From a checkpoint of a small autoregressive pixel model.
Model: 4.08M parameters, 20-pixel images, arch transformer_decoder, width 256, layers 6, norm layernorm, activation gelu.
Training: muon at rate 0.0088, 11700 steps, batches of 128.
Rows from block 3 of a small autoregressive pixel model, named by matrix and row number. Rows with one number belong to one neuron. Each number is 128 + 24 x the weight over its row's rms, rounded and kept within 0 to 255. All counts start at 0. Numbers have three digits each.
Before each neuron's rows are labels from the 100 images, of 14976, where the neuron reaches its highest value: "top examples" is what is common among them. Only what is clearly more common there than usual is listed. The data: photos of arthropod specimens (BIOSCAN-5M). In brackets: how many of the 100, against the usual share in percent.
# fc1: MLP up (model.blocks.3.mlp.fc1.weight, 768x256), inputs 128-255
# fc2: MLP down (model.blocks.3.mlp.fc2.weight, 256x768, transposed), outputs 128-255

top examples: order Lepidoptera (34 vs 7.3)
fc1.583:124108124118134065123163120156140087143093131149107122080144133104113107137134117162141146134126157166141084163115128128128171127138128091121155103111103121160108073185126097175119142164147097107132102112120099117081172081166119087103123146137142128162127170115144132098148137136157117140130163106103079098157120113121143111166121138161122133159108136139139133098146097148088139128111
fc2.583:130127129109123138157176135128154110126176167111154154109123167152109155106135160110109099097101127098124121121127152145136151123109174172107106108154144108124135096152150119105112130135113132143088128094120112149167156118131172162112120150126143188147121165125131125155168138112162135156089129124132156147081141140168145112136117104152137146130131183121122145110148136133089163082110

top examples: order Lepidoptera (27 vs 7.3)
fc1.191:090128150138104115088164169151145102155156119099154147076164132094157105158147123100126170113150136137111145130114111144105140139096158122126139091149093163164150109085161163118108111130134117142145162148146117107099162127119157124161112130098090114149144140132091124078173179127141143098108089084154151135093159127131083140176136115079085117125094109165107139141145130120108168134154
fc2.191:119129151112129148133122096122151106133122123127115110169121119103107115135149155105126121122097100107108117105147092083164088131111105119114134109075137135114101139146119072113140090153141141129117085093135165135149103093083104146099152079131152136128107128107094143151094111120156084111159139127133135173163119139098154137087109140124127190126099138146104167151132137121127113104133

top examples: order Lepidoptera (30 vs 7.3)
fc1.371:116136167092150104105140150124130110104140163138128169153089135130149098146097128146146144143169147081143101130148148083168136096103115119126133078163141107160138141180109136151148134104165159094176135167158168111108110135101147116145132119116123089158151133139168146131151176121108149078083120109149089105127144137103128137144121115103140134117142101095184073157097074160118172109132
fc2.371:094144171154162092141146161170134175179129181106168106107096171117142111112117112133108141146117106118133135152142100162091150161153141114141134137129105122100131149140138148141158111129089079165136141132149153118122134119101147128134128146121126117132075134111131113124150110113093129134121105135129094112123182172112136101063109186163079177102148136107117125109136161129164141151126

top examples: order Coleoptera (37 vs 16.8); order Lepidoptera (30 vs 7.3)
fc1.518:135142127131169121147079130163145120149137134133115172132151056122162092098122134153109126141137124100132090092156110086162155162143149147097166152125161092144137097098165166107125145112121142118147115125147148126106119112136179124128164104104156120162144137142125098102144107099141135103110131130124076118098125097147146115102129117084119135136122096095077112106133110134132150130150
fc2.518:128140144165108173109124158150102112135115139108155133189140122114144096132161127154147134100119171082146164113145093129123140092103121157166151095172165117113084157122151129119135160153091122163155142115089158150146174149117144136102168158148131122136152129092131151112124068128078148121148111123166115191140142165101126147111127149093142122144139163140107143090101088129072150143101

top examples: order Lepidoptera (27 vs 7.3)
fc1.605:114155139088121108138121134136135100168136122116144126117122136130097063148179131141137077108120141084131107109139072133121164118129131099185132127140106115093140133163145156101151134132138171153141171156148151097170110120144108118084086161123147156081108135119088143126133117124173144126184117135118114121118105099123133137159179128106136165126063145122150118139144094120117113136192
fc2.605:139161143156102153136132101135114150143114088142114181092155140138134144139156154105113114148116149152091147124150092094187087089116152158117094142151141143146124120101164138135153140149114111099161107106135124156122127083106146130118161101131143062166159142135125133128132175127142108142167085136172140086082165117139109129114161137154159104107150112142147100143162152168109142159111

top examples: order Lepidoptera (25 vs 7.3)
fc1.305:131097115169131110116106104122130149118140123160111161092111114124108159100142120169135107140124135145154179152169163116114155098115154101136150158136147127099068097148162136141170117162191154134106148137133063135122168138155160133141127128128082101094096135113132114103145136117130128134114130107113148125104187131135110134164124157106126130155154094122133113128132122080116169149070
fc2.305:148107088156115105086131146180102110114106166123108109129133131124177132122100112116171114079109103085122129105098177171146084115128147095105127114148115152110119144121145143126081172127147101154157147136116129150126129147149109096115117194087122125116116130147123145157158165158124156130143146140125116128165110126119176120133130106122148128103168139118142092172125153167145113119178

top examples: order Coleoptera (36 vs 16.8)
fc1.78:130104132118149121159150149111126128185127138120101101067124166115153148119157153143133116129148192142163134119159161148144129088155133146120122133124093137102144126112128128159119098101149156134133150144106108118140093164127150109084110106074101121119126112102100136109119140189144173128140101145097135099086137147140150124134094140136138114145137132141148078142116125143113120129079
fc2.78:127139140134168121109176135151104159168099172095127138136137110084102168124109126140105100109144104124125124117104134106157127163140140090122110122115132108146112121115105114152138084144120101154153098124121166166131154139114126133100178148141097143103130138178116108129151112185121101121164112157130137100117168136132117134100067129130104102095115127129104093178156112113129140135165

top examples: order Coleoptera (58 vs 16.8)
fc1.426:086132162173113153195107085132095126130158143135095096113159114142162107114107148130124093129064154166128126131107131170138119121152115119098112125155148109129128096105128137097121094176154144109142115146134107149167085131132153129143175117175105074096133122116148121150089118149094128135103142151151086128109084111112151145137134123119122147116143130084097114106165093187140168123119
fc2.426:140115134096113157073153136129098088126151158127133145110138104088151141123112108130162149111120158099147131186158119128119116138121104150143114161119109153106108144119134093144101169135103133132132143093134151129141171088141158102121143139156103134130170144119122089111126155115120116112134153148121104170163138121157118163114144115130106138099156106144159110125145074117113131106181

top examples: order Lepidoptera (25 vs 7.3)
fc1.87:118106117135123136113172105079125123092149142152148116122098103093153139123142127138076105095178108098102149148117114118111110162134097101147132129093098129116105128160091130066107128123138142125146101134144161109117112135143077131176130077119112161140154107052164151118136171164138141161131106161109106152135101103110156116142127150135098150085118112097105156128129142149095143126089
fc2.87:140149095177143123140138124098148145139138141099125115124112114107140167150121124149121122160155167146103131144106147153119174111173119112156133107138156145113127129159126151141158131118122155142128153096137130121109119134115125161133089149096137148128108115150160106157093114084088114134120178086101137158087138094117098127136100114093172143153114144154157127139138120107129130118130

top examples: order Lepidoptera (47 vs 7.3)
fc1.268:134142157111107158127148119156135180145132083157123136152114132136117151157158124097111139127122122106140149153103119105138141135155126178159103117142153112155174127114098124105137142125103144168151146145116177138137154098137138123142187101172144087137140100142120131122080109141137078111155144110117099099096169118148148155150179173159133134094126085089134188113151125115154121168149
fc2.268:113145087119111137135169113087092097102123168157099144110100144139088134133111158120138105096140134113128124170128118151124141156117141103101122100155103091173138093161137146128131107130161121116116136089144101148146175119167140102122147154121167131114143142156089153127155147146139135134169109130129128124082122126107106089096141166136107105116118084117120110124128137095128091117130

top examples: order Lepidoptera (25 vs 7.3)
fc1.474:161102109098129115140120125131128128151132084178137156114111110108065154082101112121133123157120135129101119157135116124157106094105133106153157103141133136152131159126132124129119131106166178150174119114099158124163124156113135142097173106140128128152124096136104081094072180137126138163127107071162150125156079137115103151146139124117146157117119122140111163130094137138103101131146
fc2.474:125143118159177115144156130122140161135130178149099156125140107159134147176120174140111140143153157131129107086123133134100171129109139166126141159185105088116145123117108124159128145117087113123156128116139097159135119105129135120133088111104091117116137152106071123119164119177138084152101141150112129119109125083158163117137161138151142071160122092110142124126083136105115111124148

top examples: order Lepidoptera (33 vs 7.3)
fc1.111:115182138121131073121137105121163133146092134139120128089097119118131155146093067076107083136144142130133144136166108148168118120147113090134122151140118125158168119137122149089167082183118121173126092107124145130140103097164112112156112128138127153129106077154145105086124102120169100121115132129155145096110130107115138174149142069141111144130095117150131141106139124171135135140141
fc2.111:143133107155167157133159112163141182115129101168149133163162148101136106136136155172138133102121121130138107140154085120115178136102135143152128132141148148127147122129138110106155167111100107157118126146145108147100158142139099143155087113117136063156147151071182111157150169148134163140127101091086130136143159110146119132086126159144113156142124110097105120119108141121122129143110

top examples: order Lepidoptera (38 vs 7.3)
fc1.118:128159124117123118139128132111144164146108123114108143119115102117150157118109138157144145086165116128111098192102134103160116146140119138129101132159112158153097127135130112082145093150112122129177152107083060153104140153172103111147117076165144113136134123101149105148135097116113134152127144113124139123146131104114174099137116146136053155106135152139131154137156084184141100126107
fc2.118:110147154126124109140149101187128144104150079146121125138091132116071103148126120121146106132139115105114128143162125143157119142101132117082150109109108082154126123125115103101120108138094118134095179110154108148170110176109146111098097175144109159119082154153141156108129116158116095098095135098089126103132113178149102153164136130119095151138132149111133120132124132112121142162109

top examples: order Lepidoptera (25 vs 7.3)
fc1.688:150142126146123145096141126151137108114149161163134135148143086106131111119159132120132127113109134148116109146120167094169176126151170152157133145134126106147109116174138121172122116151128166118154108120169127123150131116116185068140074107141125148126107131113103108118119095106157128131144183116162136111126096142160128112114094123165100127124132111119111130080123130102151099110110
fc2.688:109108136128123104138122095177105111135142149110172102080140125099104138139133132126140132131113141119083077129108135126141120127123110080138119151119142161108146103103123139123103163098157123104127101097125168135169130141175107114099164117094110136095103111073111135116138087115148126100111116121122112149170092148103082143127152139089119131137156148147138103162109110112103147119163

top examples: order Lepidoptera (31 vs 7.3)
fc1.56:106098104140144098126177138135121100149115129164146170167170131144120145051114143116094118143105153124144116150117184161112130104176132109074135161137135126139145135114127137083126144104076118126138146144121082172138162173162134118130141126132132172096152154142140134076151136107082107103111152127170099131101098168123139118127137135116157100095163125070107185110123150142143125087140
fc2.56:143110108122147129090114107145121113100100099097124111103093113149121104109134148106164146149102160134178104087141140116122156139110104111123139115107087120163124174082104103145124092157119115118136080116137128133138162169160102104132141144148130074156133130155120143112125130099147114156154103153116126156112125090126170155158145169165123124127114136120130160123098160138159161094118