From a checkpoint of a small autoregressive pixel model.
Model: 4.08M parameters, 20-pixel images, arch transformer_decoder, width 256, layers 6, norm layernorm.
Training: muon at rate 0.0088, 11700 steps, batches of 128.
Data: 97500 training examples, 15.4 epochs.
Rows from block 2 of a small autoregressive pixel model, named by matrix and row number. Rows with one number belong to one neuron. Each number is 200 + 40 x the weight over its row's rms, rounded and kept within 0 to 999. All counts start at 0. After the name is the row's rms in percent of the matrix's.
After each neuron's rows are labels from the 100 images, of 14976, where the neuron reaches its highest value: "responds to" is what is common among them. Only what is clearly more common there than usual is listed. The data: photos of arthropod specimens (BIOSCAN-5M). In brackets: how many of the 100.
# fc1: MLP up (model.blocks.2.mlp.fc1.weight, 768x256), inputs 128-191
# fc2: MLP down (model.blocks.2.mlp.fc2.weight, 256x768, transposed), outputs 128-191

fc1.545,094,253,151,192,198,253,210,201,204,193,244,217,217,217,276,197,193,220,152,166,209,208,165,174,187,181,137,203,160,219,178,223,252,242,213,170,232,200,255,199,198,149,212,167,249,242,204,202,234,229,202,219,271,179,220,219,193,170,203,212,218,218,159,237,215
fc2.545,104,229,246,237,203,177,243,161,263,144,157,169,153,118,228,236,174,148,201,173,226,239,196,264,238,288,125,183,218,237,166,136,251,207,217,152,197,205,286,272,161,137,192,249,240,200,160,179,152,187,169,188,188,138,231,248,174,158,177,170,226,247,204,151,196
responds to: order Lepidoptera (26)

fc1.261,107,219,162,221,193,242,182,205,186,260,255,192,148,229,223,170,205,203,107,181,192,182,193,206,259,163,289,199,190,190,230,127,139,174,139,217,228,132,188,298,226,233,219,273,137,249,173,194,160,183,219,244,287,218,181,238,193,131,207,182,187,159,166,265,280
fc2.261,099,265,291,222,179,182,246,273,202,179,159,232,178,239,211,176,214,173,189,164,237,190,232,223,111,183,165,217,178,259,142,242,193,192,155,152,224,213,155,177,155,211,162,124,181,205,216,209,228,212,214,170,188,228,118,210,179,222,166,161,272,243,211,226,194
responds to: order Coleoptera (44)

fc1.687,097,241,280,242,179,265,166,173,181,104,146,244,185,133,198,137,294,208,195,250,245,236,206,207,205,268,201,208,282,274,218,181,229,204,185,234,195,183,198,234,220,217,245,179,174,159,122,189,188,188,218,172,211,254,188,204,226,239,138,180,234,179,229,154,179
fc2.687,093,174,129,165,204,159,248,255,159,269,139,205,223,240,186,173,232,218,198,168,201,103,279,213,250,179,125,152,208,251,185,171,209,272,210,174,196,237,188,159,166,187,232,163,177,193,187,143,238,280,235,234,115,178,205,174,206,210,201,157,164,164,245,241,142
responds to: order Lepidoptera (25)

fc1.46,090,216,232,217,220,200,107,225,232,236,155,201,190,124,215,187,252,202,188,271,240,122,216,245,203,168,192,193,278,144,186,131,240,211,141,145,170,123,244,277,195,187,228,207,229,177,178,218,156,210,182,171,165,211,151,172,228,219,246,223,152,255,143,260,240
fc2.46,097,211,197,243,251,163,205,230,257,173,195,136,173,204,199,163,150,186,256,247,233,231,91,191,171,185,257,241,228,247,298,259,235,221,139,180,218,226,208,210,148,109,149,165,176,194,125,238,171,246,173,221,268,238,241,230,208,144,208,178,229,116,169,178,157
responds to: order Coleoptera (69)

fc1.589,103,147,200,231,248,122,198,201,181,217,126,272,264,128,210,257,204,140,174,212,221,252,116,211,160,164,123,200,196,140,202,196,177,153,189,170,223,207,275,157,153,182,197,200,241,240,233,271,160,176,195,140,202,177,194,150,209,201,187,234,227,202,167,218,157
fc2.589,101,234,204,259,187,255,261,207,167,240,221,162,168,170,247,117,206,230,216,257,243,238,198,198,158,211,260,179,177,194,214,218,220,183,173,258,168,166,214,194,227,191,196,221,224,205,230,221,171,265,159,148,225,197,244,146,221,221,226,170,267,219,241,153,192
responds to: order Coleoptera (42)

fc1.447,097,210,191,142,197,168,129,224,180,279,193,202,215,153,156,225,263,209,212,186,205,182,257,214,217,151,189,287,177,170,153,198,237,149,146,229,180,244,160,206,279,193,172,232,191,271,109,187,224,229,276,276,136,246,125,205,213,225,218,160,181,178,228,172,199
fc2.447,107,145,248,202,245,230,151,198,197,195,276,232,171,235,272,243,198,191,196,225,199,173,191,185,99,239,208,160,250,229,209,144,256,171,187,115,178,225,186,168,180,236,242,103,225,211,228,215,212,169,253,230,155,273,185,186,239,167,224,148,265,236,112,255,172
responds to: order Hemiptera (33)

fc1.548,097,205,237,236,123,210,153,160,147,203,221,176,249,273,269,194,221,181,238,231,160,205,149,209,176,183,208,184,231,162,289,162,198,172,224,214,214,145,160,167,181,209,249,206,154,147,160,185,170,236,225,199,200,243,202,236,224,234,217,156,236,148,254,123,195
fc2.548,101,241,164,204,203,203,212,189,233,185,238,178,241,183,193,205,216,227,246,181,214,144,264,272,191,214,262,264,195,212,286,207,216,207,230,154,180,201,259,206,245,153,186,145,205,178,261,245,192,215,152,188,188,279,211,253,126,141,158,184,171,210,164,221,184
responds to: order Coleoptera (50)

fc1.90,091,208,198,188,204,215,183,230,178,214,185,192,172,210,145,146,198,152,232,231,236,214,172,243,265,115,183,173,257,210,174,172,202,205,278,191,204,285,201,232,182,160,199,248,181,211,143,247,283,209,138,226,250,188,186,185,189,184,204,266,200,159,183,241,181
fc2.90,095,219,165,201,199,231,235,232,136,274,201,188,209,243,204,268,137,199,210,202,295,204,177,199,285,166,169,229,199,198,194,190,208,226,130,254,227,172,189,222,210,179,244,240,219,186,147,141,167,171,305,162,221,174,121,239,135,155,249,166,179,246,230,245,159
responds to: order Hemiptera (34)

fc1.314,097,168,190,297,139,190,284,178,185,208,215,219,209,193,191,221,181,171,197,118,208,154,116,213,268,223,130,210,257,246,179,171,241,200,130,140,218,225,249,217,250,166,165,135,170,118,187,231,209,220,151,213,186,198,196,251,180,170,180,87,212,181,180,155,243
fc2.314,095,174,186,158,166,244,200,269,162,246,223,208,210,231,207,139,259,184,209,189,167,158,257,242,211,221,152,235,235,196,179,201,205,146,178,228,245,195,191,170,124,129,184,237,271,242,285,246,258,132,224,205,266,194,217,239,233,213,232,235,171,186,215,203,232
responds to: order Lepidoptera (26)

fc1.7,105,190,191,275,169,189,220,178,166,242,169,157,179,162,196,217,183,197,161,131,183,209,166,201,213,203,206,233,255,170,189,177,194,236,224,186,217,233,266,224,163,177,148,144,183,285,163,161,215,141,258,244,209,127,172,219,174,126,211,204,219,254,263,177,183
fc2.7,101,147,219,197,243,206,184,268,124,236,232,211,197,191,233,155,181,205,177,252,217,152,186,205,219,240,233,150,187,198,235,198,231,258,190,160,221,255,191,268,220,178,225,237,256,245,160,194,192,172,230,203,156,134,217,176,227,219,242,172,210,137,192,220,183
responds to: order Lepidoptera (31)

fc1.748,114,153,218,269,157,155,227,220,208,137,174,151,247,151,247,174,211,197,157,244,252,196,252,238,211,211,121,162,206,196,133,157,220,194,281,184,192,194,189,256,206,185,123,171,286,251,265,175,168,207,243,215,145,191,253,180,216,216,230,181,229,243,276,197,165
fc2.748,103,211,172,220,264,202,167,148,178,160,258,143,196,188,169,178,217,248,127,233,209,153,181,228,205,147,165,189,230,285,201,237,191,201,130,157,242,154,198,211,236,187,131,157,170,255,248,193,218,181,200,216,206,242,178,221,202,285,167,179,180,181,146,212,156
responds to: order Hemiptera (35)

fc1.423,103,253,162,192,217,168,197,208,136,222,188,164,202,241,165,119,204,175,182,200,202,215,152,170,212,119,232,138,187,170,235,156,196,159,175,261,206,155,161,138,153,173,170,226,153,223,137,257,292,262,250,221,124,233,212,216,154,172,189,217,196,226,178,157,203
fc2.423,095,151,178,134,235,253,234,232,152,239,216,211,171,180,216,184,186,128,243,193,189,229,255,207,172,240,215,146,200,222,137,167,258,240,203,154,174,207,143,215,209,223,108,242,136,234,214,222,230,142,228,151,248,190,178,147,244,233,213,246,226,172,218,246,158
responds to: order Hemiptera (30)

fc1.213,100,227,184,176,187,227,203,249,190,259,147,158,214,214,149,192,285,183,249,241,151,164,126,233,182,211,163,243,226,221,146,187,248,127,269,142,175,218,184,269,232,172,189,204,227,149,205,185,188,148,162,168,250,261,227,194,138,233,234,149,198,221,183,231,260
fc2.213,101,195,234,215,185,178,186,181,204,150,255,118,208,162,178,174,222,227,188,113,221,262,200,170,250,123,212,180,161,229,146,214,205,186,214,214,201,260,232,158,179,280,207,236,217,132,200,233,202,159,158,161,199,225,152,214,173,229,182,181,228,159,163,266,207
responds to: order Lepidoptera (33)

fc1.574,089,172,181,263,222,210,152,232,164,169,213,166,169,246,175,157,180,167,259,198,256,165,88,180,240,278,210,115,200,272,237,169,198,237,191,286,244,194,199,247,159,232,138,201,205,181,154,184,158,96,157,196,251,182,238,196,242,146,203,192,258,190,185,287,247
fc2.574,089,238,162,168,251,259,202,210,275,191,212,200,223,187,225,180,240,185,153,152,153,202,220,167,226,223,151,156,209,219,179,144,181,273,149,142,184,228,238,182,207,202,175,128,167,165,187,214,271,171,254,118,156,226,244,209,174,274,216,209,244,250,217,138,227
responds to: order Coleoptera (54)

fc1.77,100,199,230,222,153,194,226,271,189,219,155,221,218,141,228,185,234,214,230,196,151,185,200,256,215,195,197,161,129,235,156,230,166,176,164,215,221,233,186,232,177,257,109,186,245,220,250,119,174,289,176,230,212,203,245,252,250,196,218,197,186,160,212,243,241
fc2.77,093,160,267,167,189,222,185,170,159,136,172,223,210,208,217,287,264,183,195,165,196,240,174,255,180,175,166,256,193,215,128,200,279,214,214,235,213,191,232,193,169,258,251,169,167,171,243,220,179,187,220,154,258,244,214,247,238,265,252,145,249,254,305,159,181
responds to: order Hemiptera (39)

fc1.235,111,192,262,192,186,219,245,193,139,206,222,140,221,191,212,209,147,152,152,142,240,165,124,193,280,143,193,244,198,221,253,235,187,259,186,204,235,224,163,208,278,242,226,225,264,240,134,182,175,180,223,260,168,215,169,203,260,199,151,143,319,208,193,212,235
fc2.235,108,162,135,247,175,145,182,221,194,215,199,194,213,244,218,184,256,200,190,201,210,184,303,214,137,176,188,196,165,277,177,245,163,215,129,192,244,243,167,207,179,166,161,153,174,215,209,225,213,232,148,174,167,244,273,171,289,272,204,186,187,196,158,210,227
responds to: order Lepidoptera (34)

fc1.106,103,204,211,182,193,183,187,204,223,207,177,207,167,202,195,230,198,190,241,187,207,183,140,229,136,158,227,139,227,189,246,209,245,146,177,205,262,169,149,232,139,257,226,172,191,168,231,225,179,254,140,204,318,156,243,178,191,129,232,195,229,261,208,237,198
fc2.106,099,237,181,237,278,241,196,236,250,219,204,132,172,150,234,254,145,207,213,232,215,269,163,272,199,187,225,219,228,196,215,166,216,157,288,248,273,254,181,223,232,180,215,166,162,190,221,169,124,156,157,203,160,165,234,146,235,124,151,183,182,229,172,244,174
responds to: order Coleoptera (43)

fc1.462,091,171,243,225,211,234,174,208,189,241,242,207,181,164,204,194,206,224,192,216,117,213,182,135,225,115,238,241,125,123,206,256,280,156,219,205,230,203,208,165,183,254,191,172,161,198,224,210,206,221,216,252,210,161,190,266,257,127,177,177,217,151,150,194,230
fc2.462,099,142,136,135,178,205,243,154,206,178,244,175,168,181,158,148,170,290,155,240,231,162,213,244,244,207,140,215,231,171,167,146,152,190,191,189,143,242,172,251,161,207,250,249,262,198,231,190,165,231,168,233,252,263,225,208,134,199,225,278,174,249,157,168,180
responds to: order Coleoptera (43)

fc1.40,095,238,190,165,213,201,237,259,222,222,223,179,220,230,209,239,164,182,178,145,200,139,164,144,201,227,240,208,232,234,171,126,252,144,168,226,180,177,179,190,168,173,135,187,272,210,186,179,167,199,169,166,206,163,159,201,245,191,282,157,193,211,206,202,229
fc2.40,100,270,199,260,197,187,199,175,235,251,130,248,197,132,290,161,269,259,135,136,156,225,243,139,132,223,246,204,195,157,259,213,154,215,211,199,150,218,246,155,235,234,251,135,248,156,161,172,150,143,184,197,205,233,200,252,123,177,197,217,186,198,208,183,184
responds to: order Lepidoptera (27)

fc1.86,097,186,227,223,132,197,260,196,211,208,179,226,195,207,179,244,159,201,201,223,203,215,139,171,245,200,170,186,225,249,211,185,223,223,242,150,129,198,192,251,205,135,283,206,150,223,238,211,215,210,210,155,242,270,112,148,192,300,252,237,171,197,243,183,195
fc2.86,097,139,202,235,248,206,201,182,227,232,244,154,247,162,266,270,156,224,192,292,166,176,181,223,142,168,181,222,72,233,184,249,226,224,187,159,211,205,250,151,265,221,192,234,182,141,231,227,271,156,163,200,210,247,215,203,218,226,217,208,233,266,189,209,298
responds to: order Diptera (70)

fc1.397,104,303,155,205,185,193,136,192,199,206,196,132,158,246,171,202,229,286,296,184,209,135,148,141,230,194,153,260,191,179,268,299,161,240,219,234,207,223,277,204,150,232,246,223,230,221,263,205,180,175,221,253,159,198,133,184,247,190,242,201,251,222,221,165,252
fc2.397,097,154,165,258,184,195,151,179,170,154,215,212,198,149,219,188,240,237,144,150,200,143,220,285,138,143,170,173,174,160,172,291,180,165,189,247,221,246,125,192,222,197,164,263,161,152,191,200,233,242,225,191,288,226,255,189,182,260,226,234,192,216,147,115,183
responds to: order Lepidoptera (34)

fc1.464,086,214,244,142,220,234,248,176,93,184,174,223,284,269,239,204,224,181,150,249,167,173,153,166,197,225,180,208,164,162,167,205,218,198,254,186,239,213,208,179,212,229,147,148,209,214,209,183,175,234,184,276,215,144,222,199,194,187,168,312,139,67,220,195,210
fc2.464,096,239,119,140,200,154,208,156,232,218,176,141,143,179,159,228,245,232,214,167,188,201,146,237,273,161,186,175,182,129,233,192,153,231,264,256,115,176,204,132,196,187,177,166,165,214,154,189,216,226,184,216,120,202,166,139,241,221,182,249,205,197,238,191,149
responds to: order Coleoptera (36)

fc1.496,102,190,131,144,245,219,286,231,163,179,177,197,163,201,213,230,169,230,187,140,205,177,139,142,160,231,157,191,172,215,140,179,257,244,205,176,134,119,177,226,204,244,175,268,217,222,172,213,207,210,117,194,174,186,180,253,162,155,258,152,220,182,248,165,173
fc2.496,100,191,229,183,190,164,146,190,216,238,293,215,166,229,203,198,275,192,157,178,223,155,159,269,218,135,175,221,207,214,168,251,232,157,128,263,165,238,185,207,213,176,191,174,235,141,202,211,167,205,124,153,199,170,218,193,225,215,261,229,203,205,219,258,192
responds to: order Lepidoptera (26)

fc1.723,095,222,206,144,154,121,194,201,163,200,162,154,212,131,224,183,208,205,248,190,202,216,171,180,212,204,170,243,191,255,253,187,228,239,173,167,199,157,179,256,213,145,206,235,217,255,159,201,180,198,119,218,186,155,178,244,185,179,169,238,242,234,139,239,163
fc2.723,095,159,156,174,215,205,179,218,249,270,179,200,112,182,99,150,170,193,230,199,185,172,203,216,135,160,156,240,189,205,228,171,178,214,191,111,253,260,248,218,236,183,184,183,162,232,203,162,212,147,206,219,171,216,175,218,189,205,127,163,169,168,231,166,210
responds to: order Coleoptera (44)

fc1.717,111,192,215,165,208,232,186,247,213,188,163,294,164,148,206,235,239,182,235,247,211,173,91,192,247,149,184,181,176,226,260,175,298,154,263,150,245,248,145,164,165,204,171,201,219,233,197,226,214,260,218,160,183,252,294,174,217,218,228,126,221,223,204,257,228
fc2.717,107,174,249,269,171,209,206,254,232,170,223,252,257,203,198,228,247,267,199,156,186,193,265,132,289,238,171,187,203,188,171,166,153,240,200,190,269,239,216,298,193,206,176,229,105,228,151,224,234,178,214,165,220,184,196,234,202,197,228,230,149,247,170,187,213
responds to: order Lepidoptera (25)

fc1.349,103,168,195,193,231,243,235,220,205,137,181,158,154,209,188,198,183,182,224,198,196,201,213,280,241,236,162,183,234,241,115,173,202,192,163,190,155,194,247,143,233,228,246,200,164,205,255,196,91,258,243,186,204,222,296,195,217,236,177,184,199,195,197,187,160
fc2.349,101,277,225,172,182,180,134,161,231,216,252,249,185,221,218,155,263,159,203,143,162,146,207,168,279,166,237,120,208,252,246,260,160,190,184,196,220,207,286,173,228,157,193,179,186,195,130,196,288,183,216,207,255,166,254,220,151,185,274,258,199,160,200,243,173
responds to: order Coleoptera (47)

fc1.539,102,230,190,126,130,176,197,147,177,200,171,200,159,261,238,185,142,217,208,241,183,185,201,209,171,111,231,232,208,165,206,201,191,258,221,166,160,244,199,178,243,228,128,220,223,198,182,198,156,198,241,219,190,206,222,191,215,259,204,121,188,178,234,172,225
fc2.539,096,210,237,184,246,190,203,185,226,129,154,175,177,176,146,130,144,108,172,240,180,167,157,196,213,288,176,213,274,239,216,165,174,143,172,238,233,178,200,166,192,218,223,273,261,181,241,220,188,194,252,224,203,225,256,189,202,213,201,177,178,193,235,183,187
responds to: order Coleoptera (37)

fc1.6,106,247,173,218,152,210,201,197,196,203,196,150,187,172,129,161,138,216,152,113,221,175,174,197,212,218,108,242,169,185,120,218,160,218,165,229,146,273,211,198,182,184,260,195,230,155,268,155,225,214,205,221,193,226,268,229,190,246,185,265,205,224,168,152,172
fc2.6,113,234,243,261,210,226,237,159,150,231,191,274,148,213,176,228,255,171,249,241,272,254,181,156,182,200,209,197,152,180,162,125,205,226,280,182,249,192,169,208,154,196,184,211,223,290,190,185,223,175,202,161,199,184,206,174,242,141,191,221,199,265,178,169,217
responds to: order Lepidoptera (46)

fc1.450,093,283,197,169,231,175,236,199,287,171,204,246,240,194,227,132,175,164,124,219,201,168,243,273,224,126,224,178,176,131,150,181,156,171,176,253,165,235,254,237,190,197,219,185,199,192,211,212,241,232,197,235,201,221,264,254,201,232,87,142,209,172,152,200,226
fc2.450,103,156,175,225,226,181,273,259,236,183,194,161,239,160,78,214,253,226,238,195,214,263,236,190,275,205,188,133,235,225,163,155,170,201,168,182,123,184,165,137,222,147,231,233,264,265,191,214,291,195,158,226,202,239,169,197,157,158,190,181,191,234,200,236,181
responds to: order Lepidoptera (48)

fc1.333,101,229,194,167,120,88,219,270,197,296,194,211,236,161,271,217,182,248,276,189,228,311,214,190,138,249,180,152,192,172,172,235,190,140,200,213,290,142,280,205,216,215,112,232,204,219,248,169,161,281,179,202,176,218,181,174,237,209,210,166,193,127,200,154,205
fc2.333,100,252,138,169,116,211,252,194,251,225,199,200,166,200,229,189,163,162,182,129,280,227,247,188,262,196,284,235,244,226,167,224,271,167,163,226,217,242,183,248,253,190,200,220,226,177,215,204,220,141,147,259,151,214,181,159,168,99,233,218,197,162,235,273,176
responds to: order Coleoptera (49)

fc1.55,108,208,195,252,213,248,253,128,146,181,159,171,138,180,202,245,159,256,176,213,238,214,233,248,215,248,240,121,215,181,173,176,229,188,164,162,242,248,216,183,182,201,194,116,227,169,207,204,225,216,125,166,143,185,254,165,235,170,204,268,206,256,264,155,158
fc2.55,103,263,209,202,198,242,212,191,167,266,293,270,202,245,204,221,176,181,201,167,196,107,173,206,256,246,247,257,237,163,186,249,161,223,190,139,244,283,177,178,216,161,188,267,151,225,237,162,206,251,249,136,145,272,200,196,274,130,184,187,136,205,187,192,214
responds to: order Coleoptera (36)

fc1.347,097,187,278,180,202,224,204,206,144,150,230,212,219,164,272,157,244,225,101,243,187,204,211,115,190,127,110,175,205,157,192,230,213,183,184,178,215,180,167,170,238,215,166,156,147,180,199,228,208,231,238,173,174,232,176,162,294,195,144,241,241,159,163,226,197
fc2.347,098,182,222,222,155,216,185,205,143,261,182,195,157,172,200,147,186,161,286,200,155,192,290,156,166,203,189,236,251,167,212,203,160,255,185,240,289,163,157,204,217,215,211,133,309,209,271,171,213,176,144,156,201,255,212,109,245,246,215,180,96,233,216,221,262
responds to: order Coleoptera (40)

fc1.26,095,258,199,199,266,215,188,152,133,179,153,175,184,163,191,141,135,222,258,263,222,173,128,154,181,157,239,241,185,194,184,122,264,146,195,161,264,206,235,194,259,178,172,206,180,298,229,231,193,191,197,188,218,131,164,230,230,156,228,223,188,148,236,184,189
fc2.26,099,238,182,216,113,141,170,202,201,171,202,214,148,222,182,190,232,212,207,232,171,212,231,216,174,221,215,162,238,188,208,266,139,159,138,209,196,200,169,176,183,267,240,218,180,226,151,132,216,219,134,167,181,164,283,232,203,146,167,214,178,214,243,192,228
responds to: order Hemiptera (30)

fc1.126,094,216,191,237,126,168,243,228,178,255,198,259,165,200,236,192,127,164,216,274,152,243,232,227,174,214,229,136,251,168,200,201,249,216,255,231,186,200,198,176,212,217,258,148,179,207,237,232,209,240,183,218,229,220,160,193,207,225,203,278,220,231,223,138,161
fc2.126,099,248,165,163,198,151,134,205,264,204,198,215,272,169,178,175,197,258,215,123,208,185,202,121,202,203,124,210,234,218,159,161,110,193,170,189,146,148,217,184,192,193,150,284,193,233,214,176,220,217,162,223,228,152,247,250,138,193,143,200,239,236,167,258,275
responds to: order Coleoptera (55)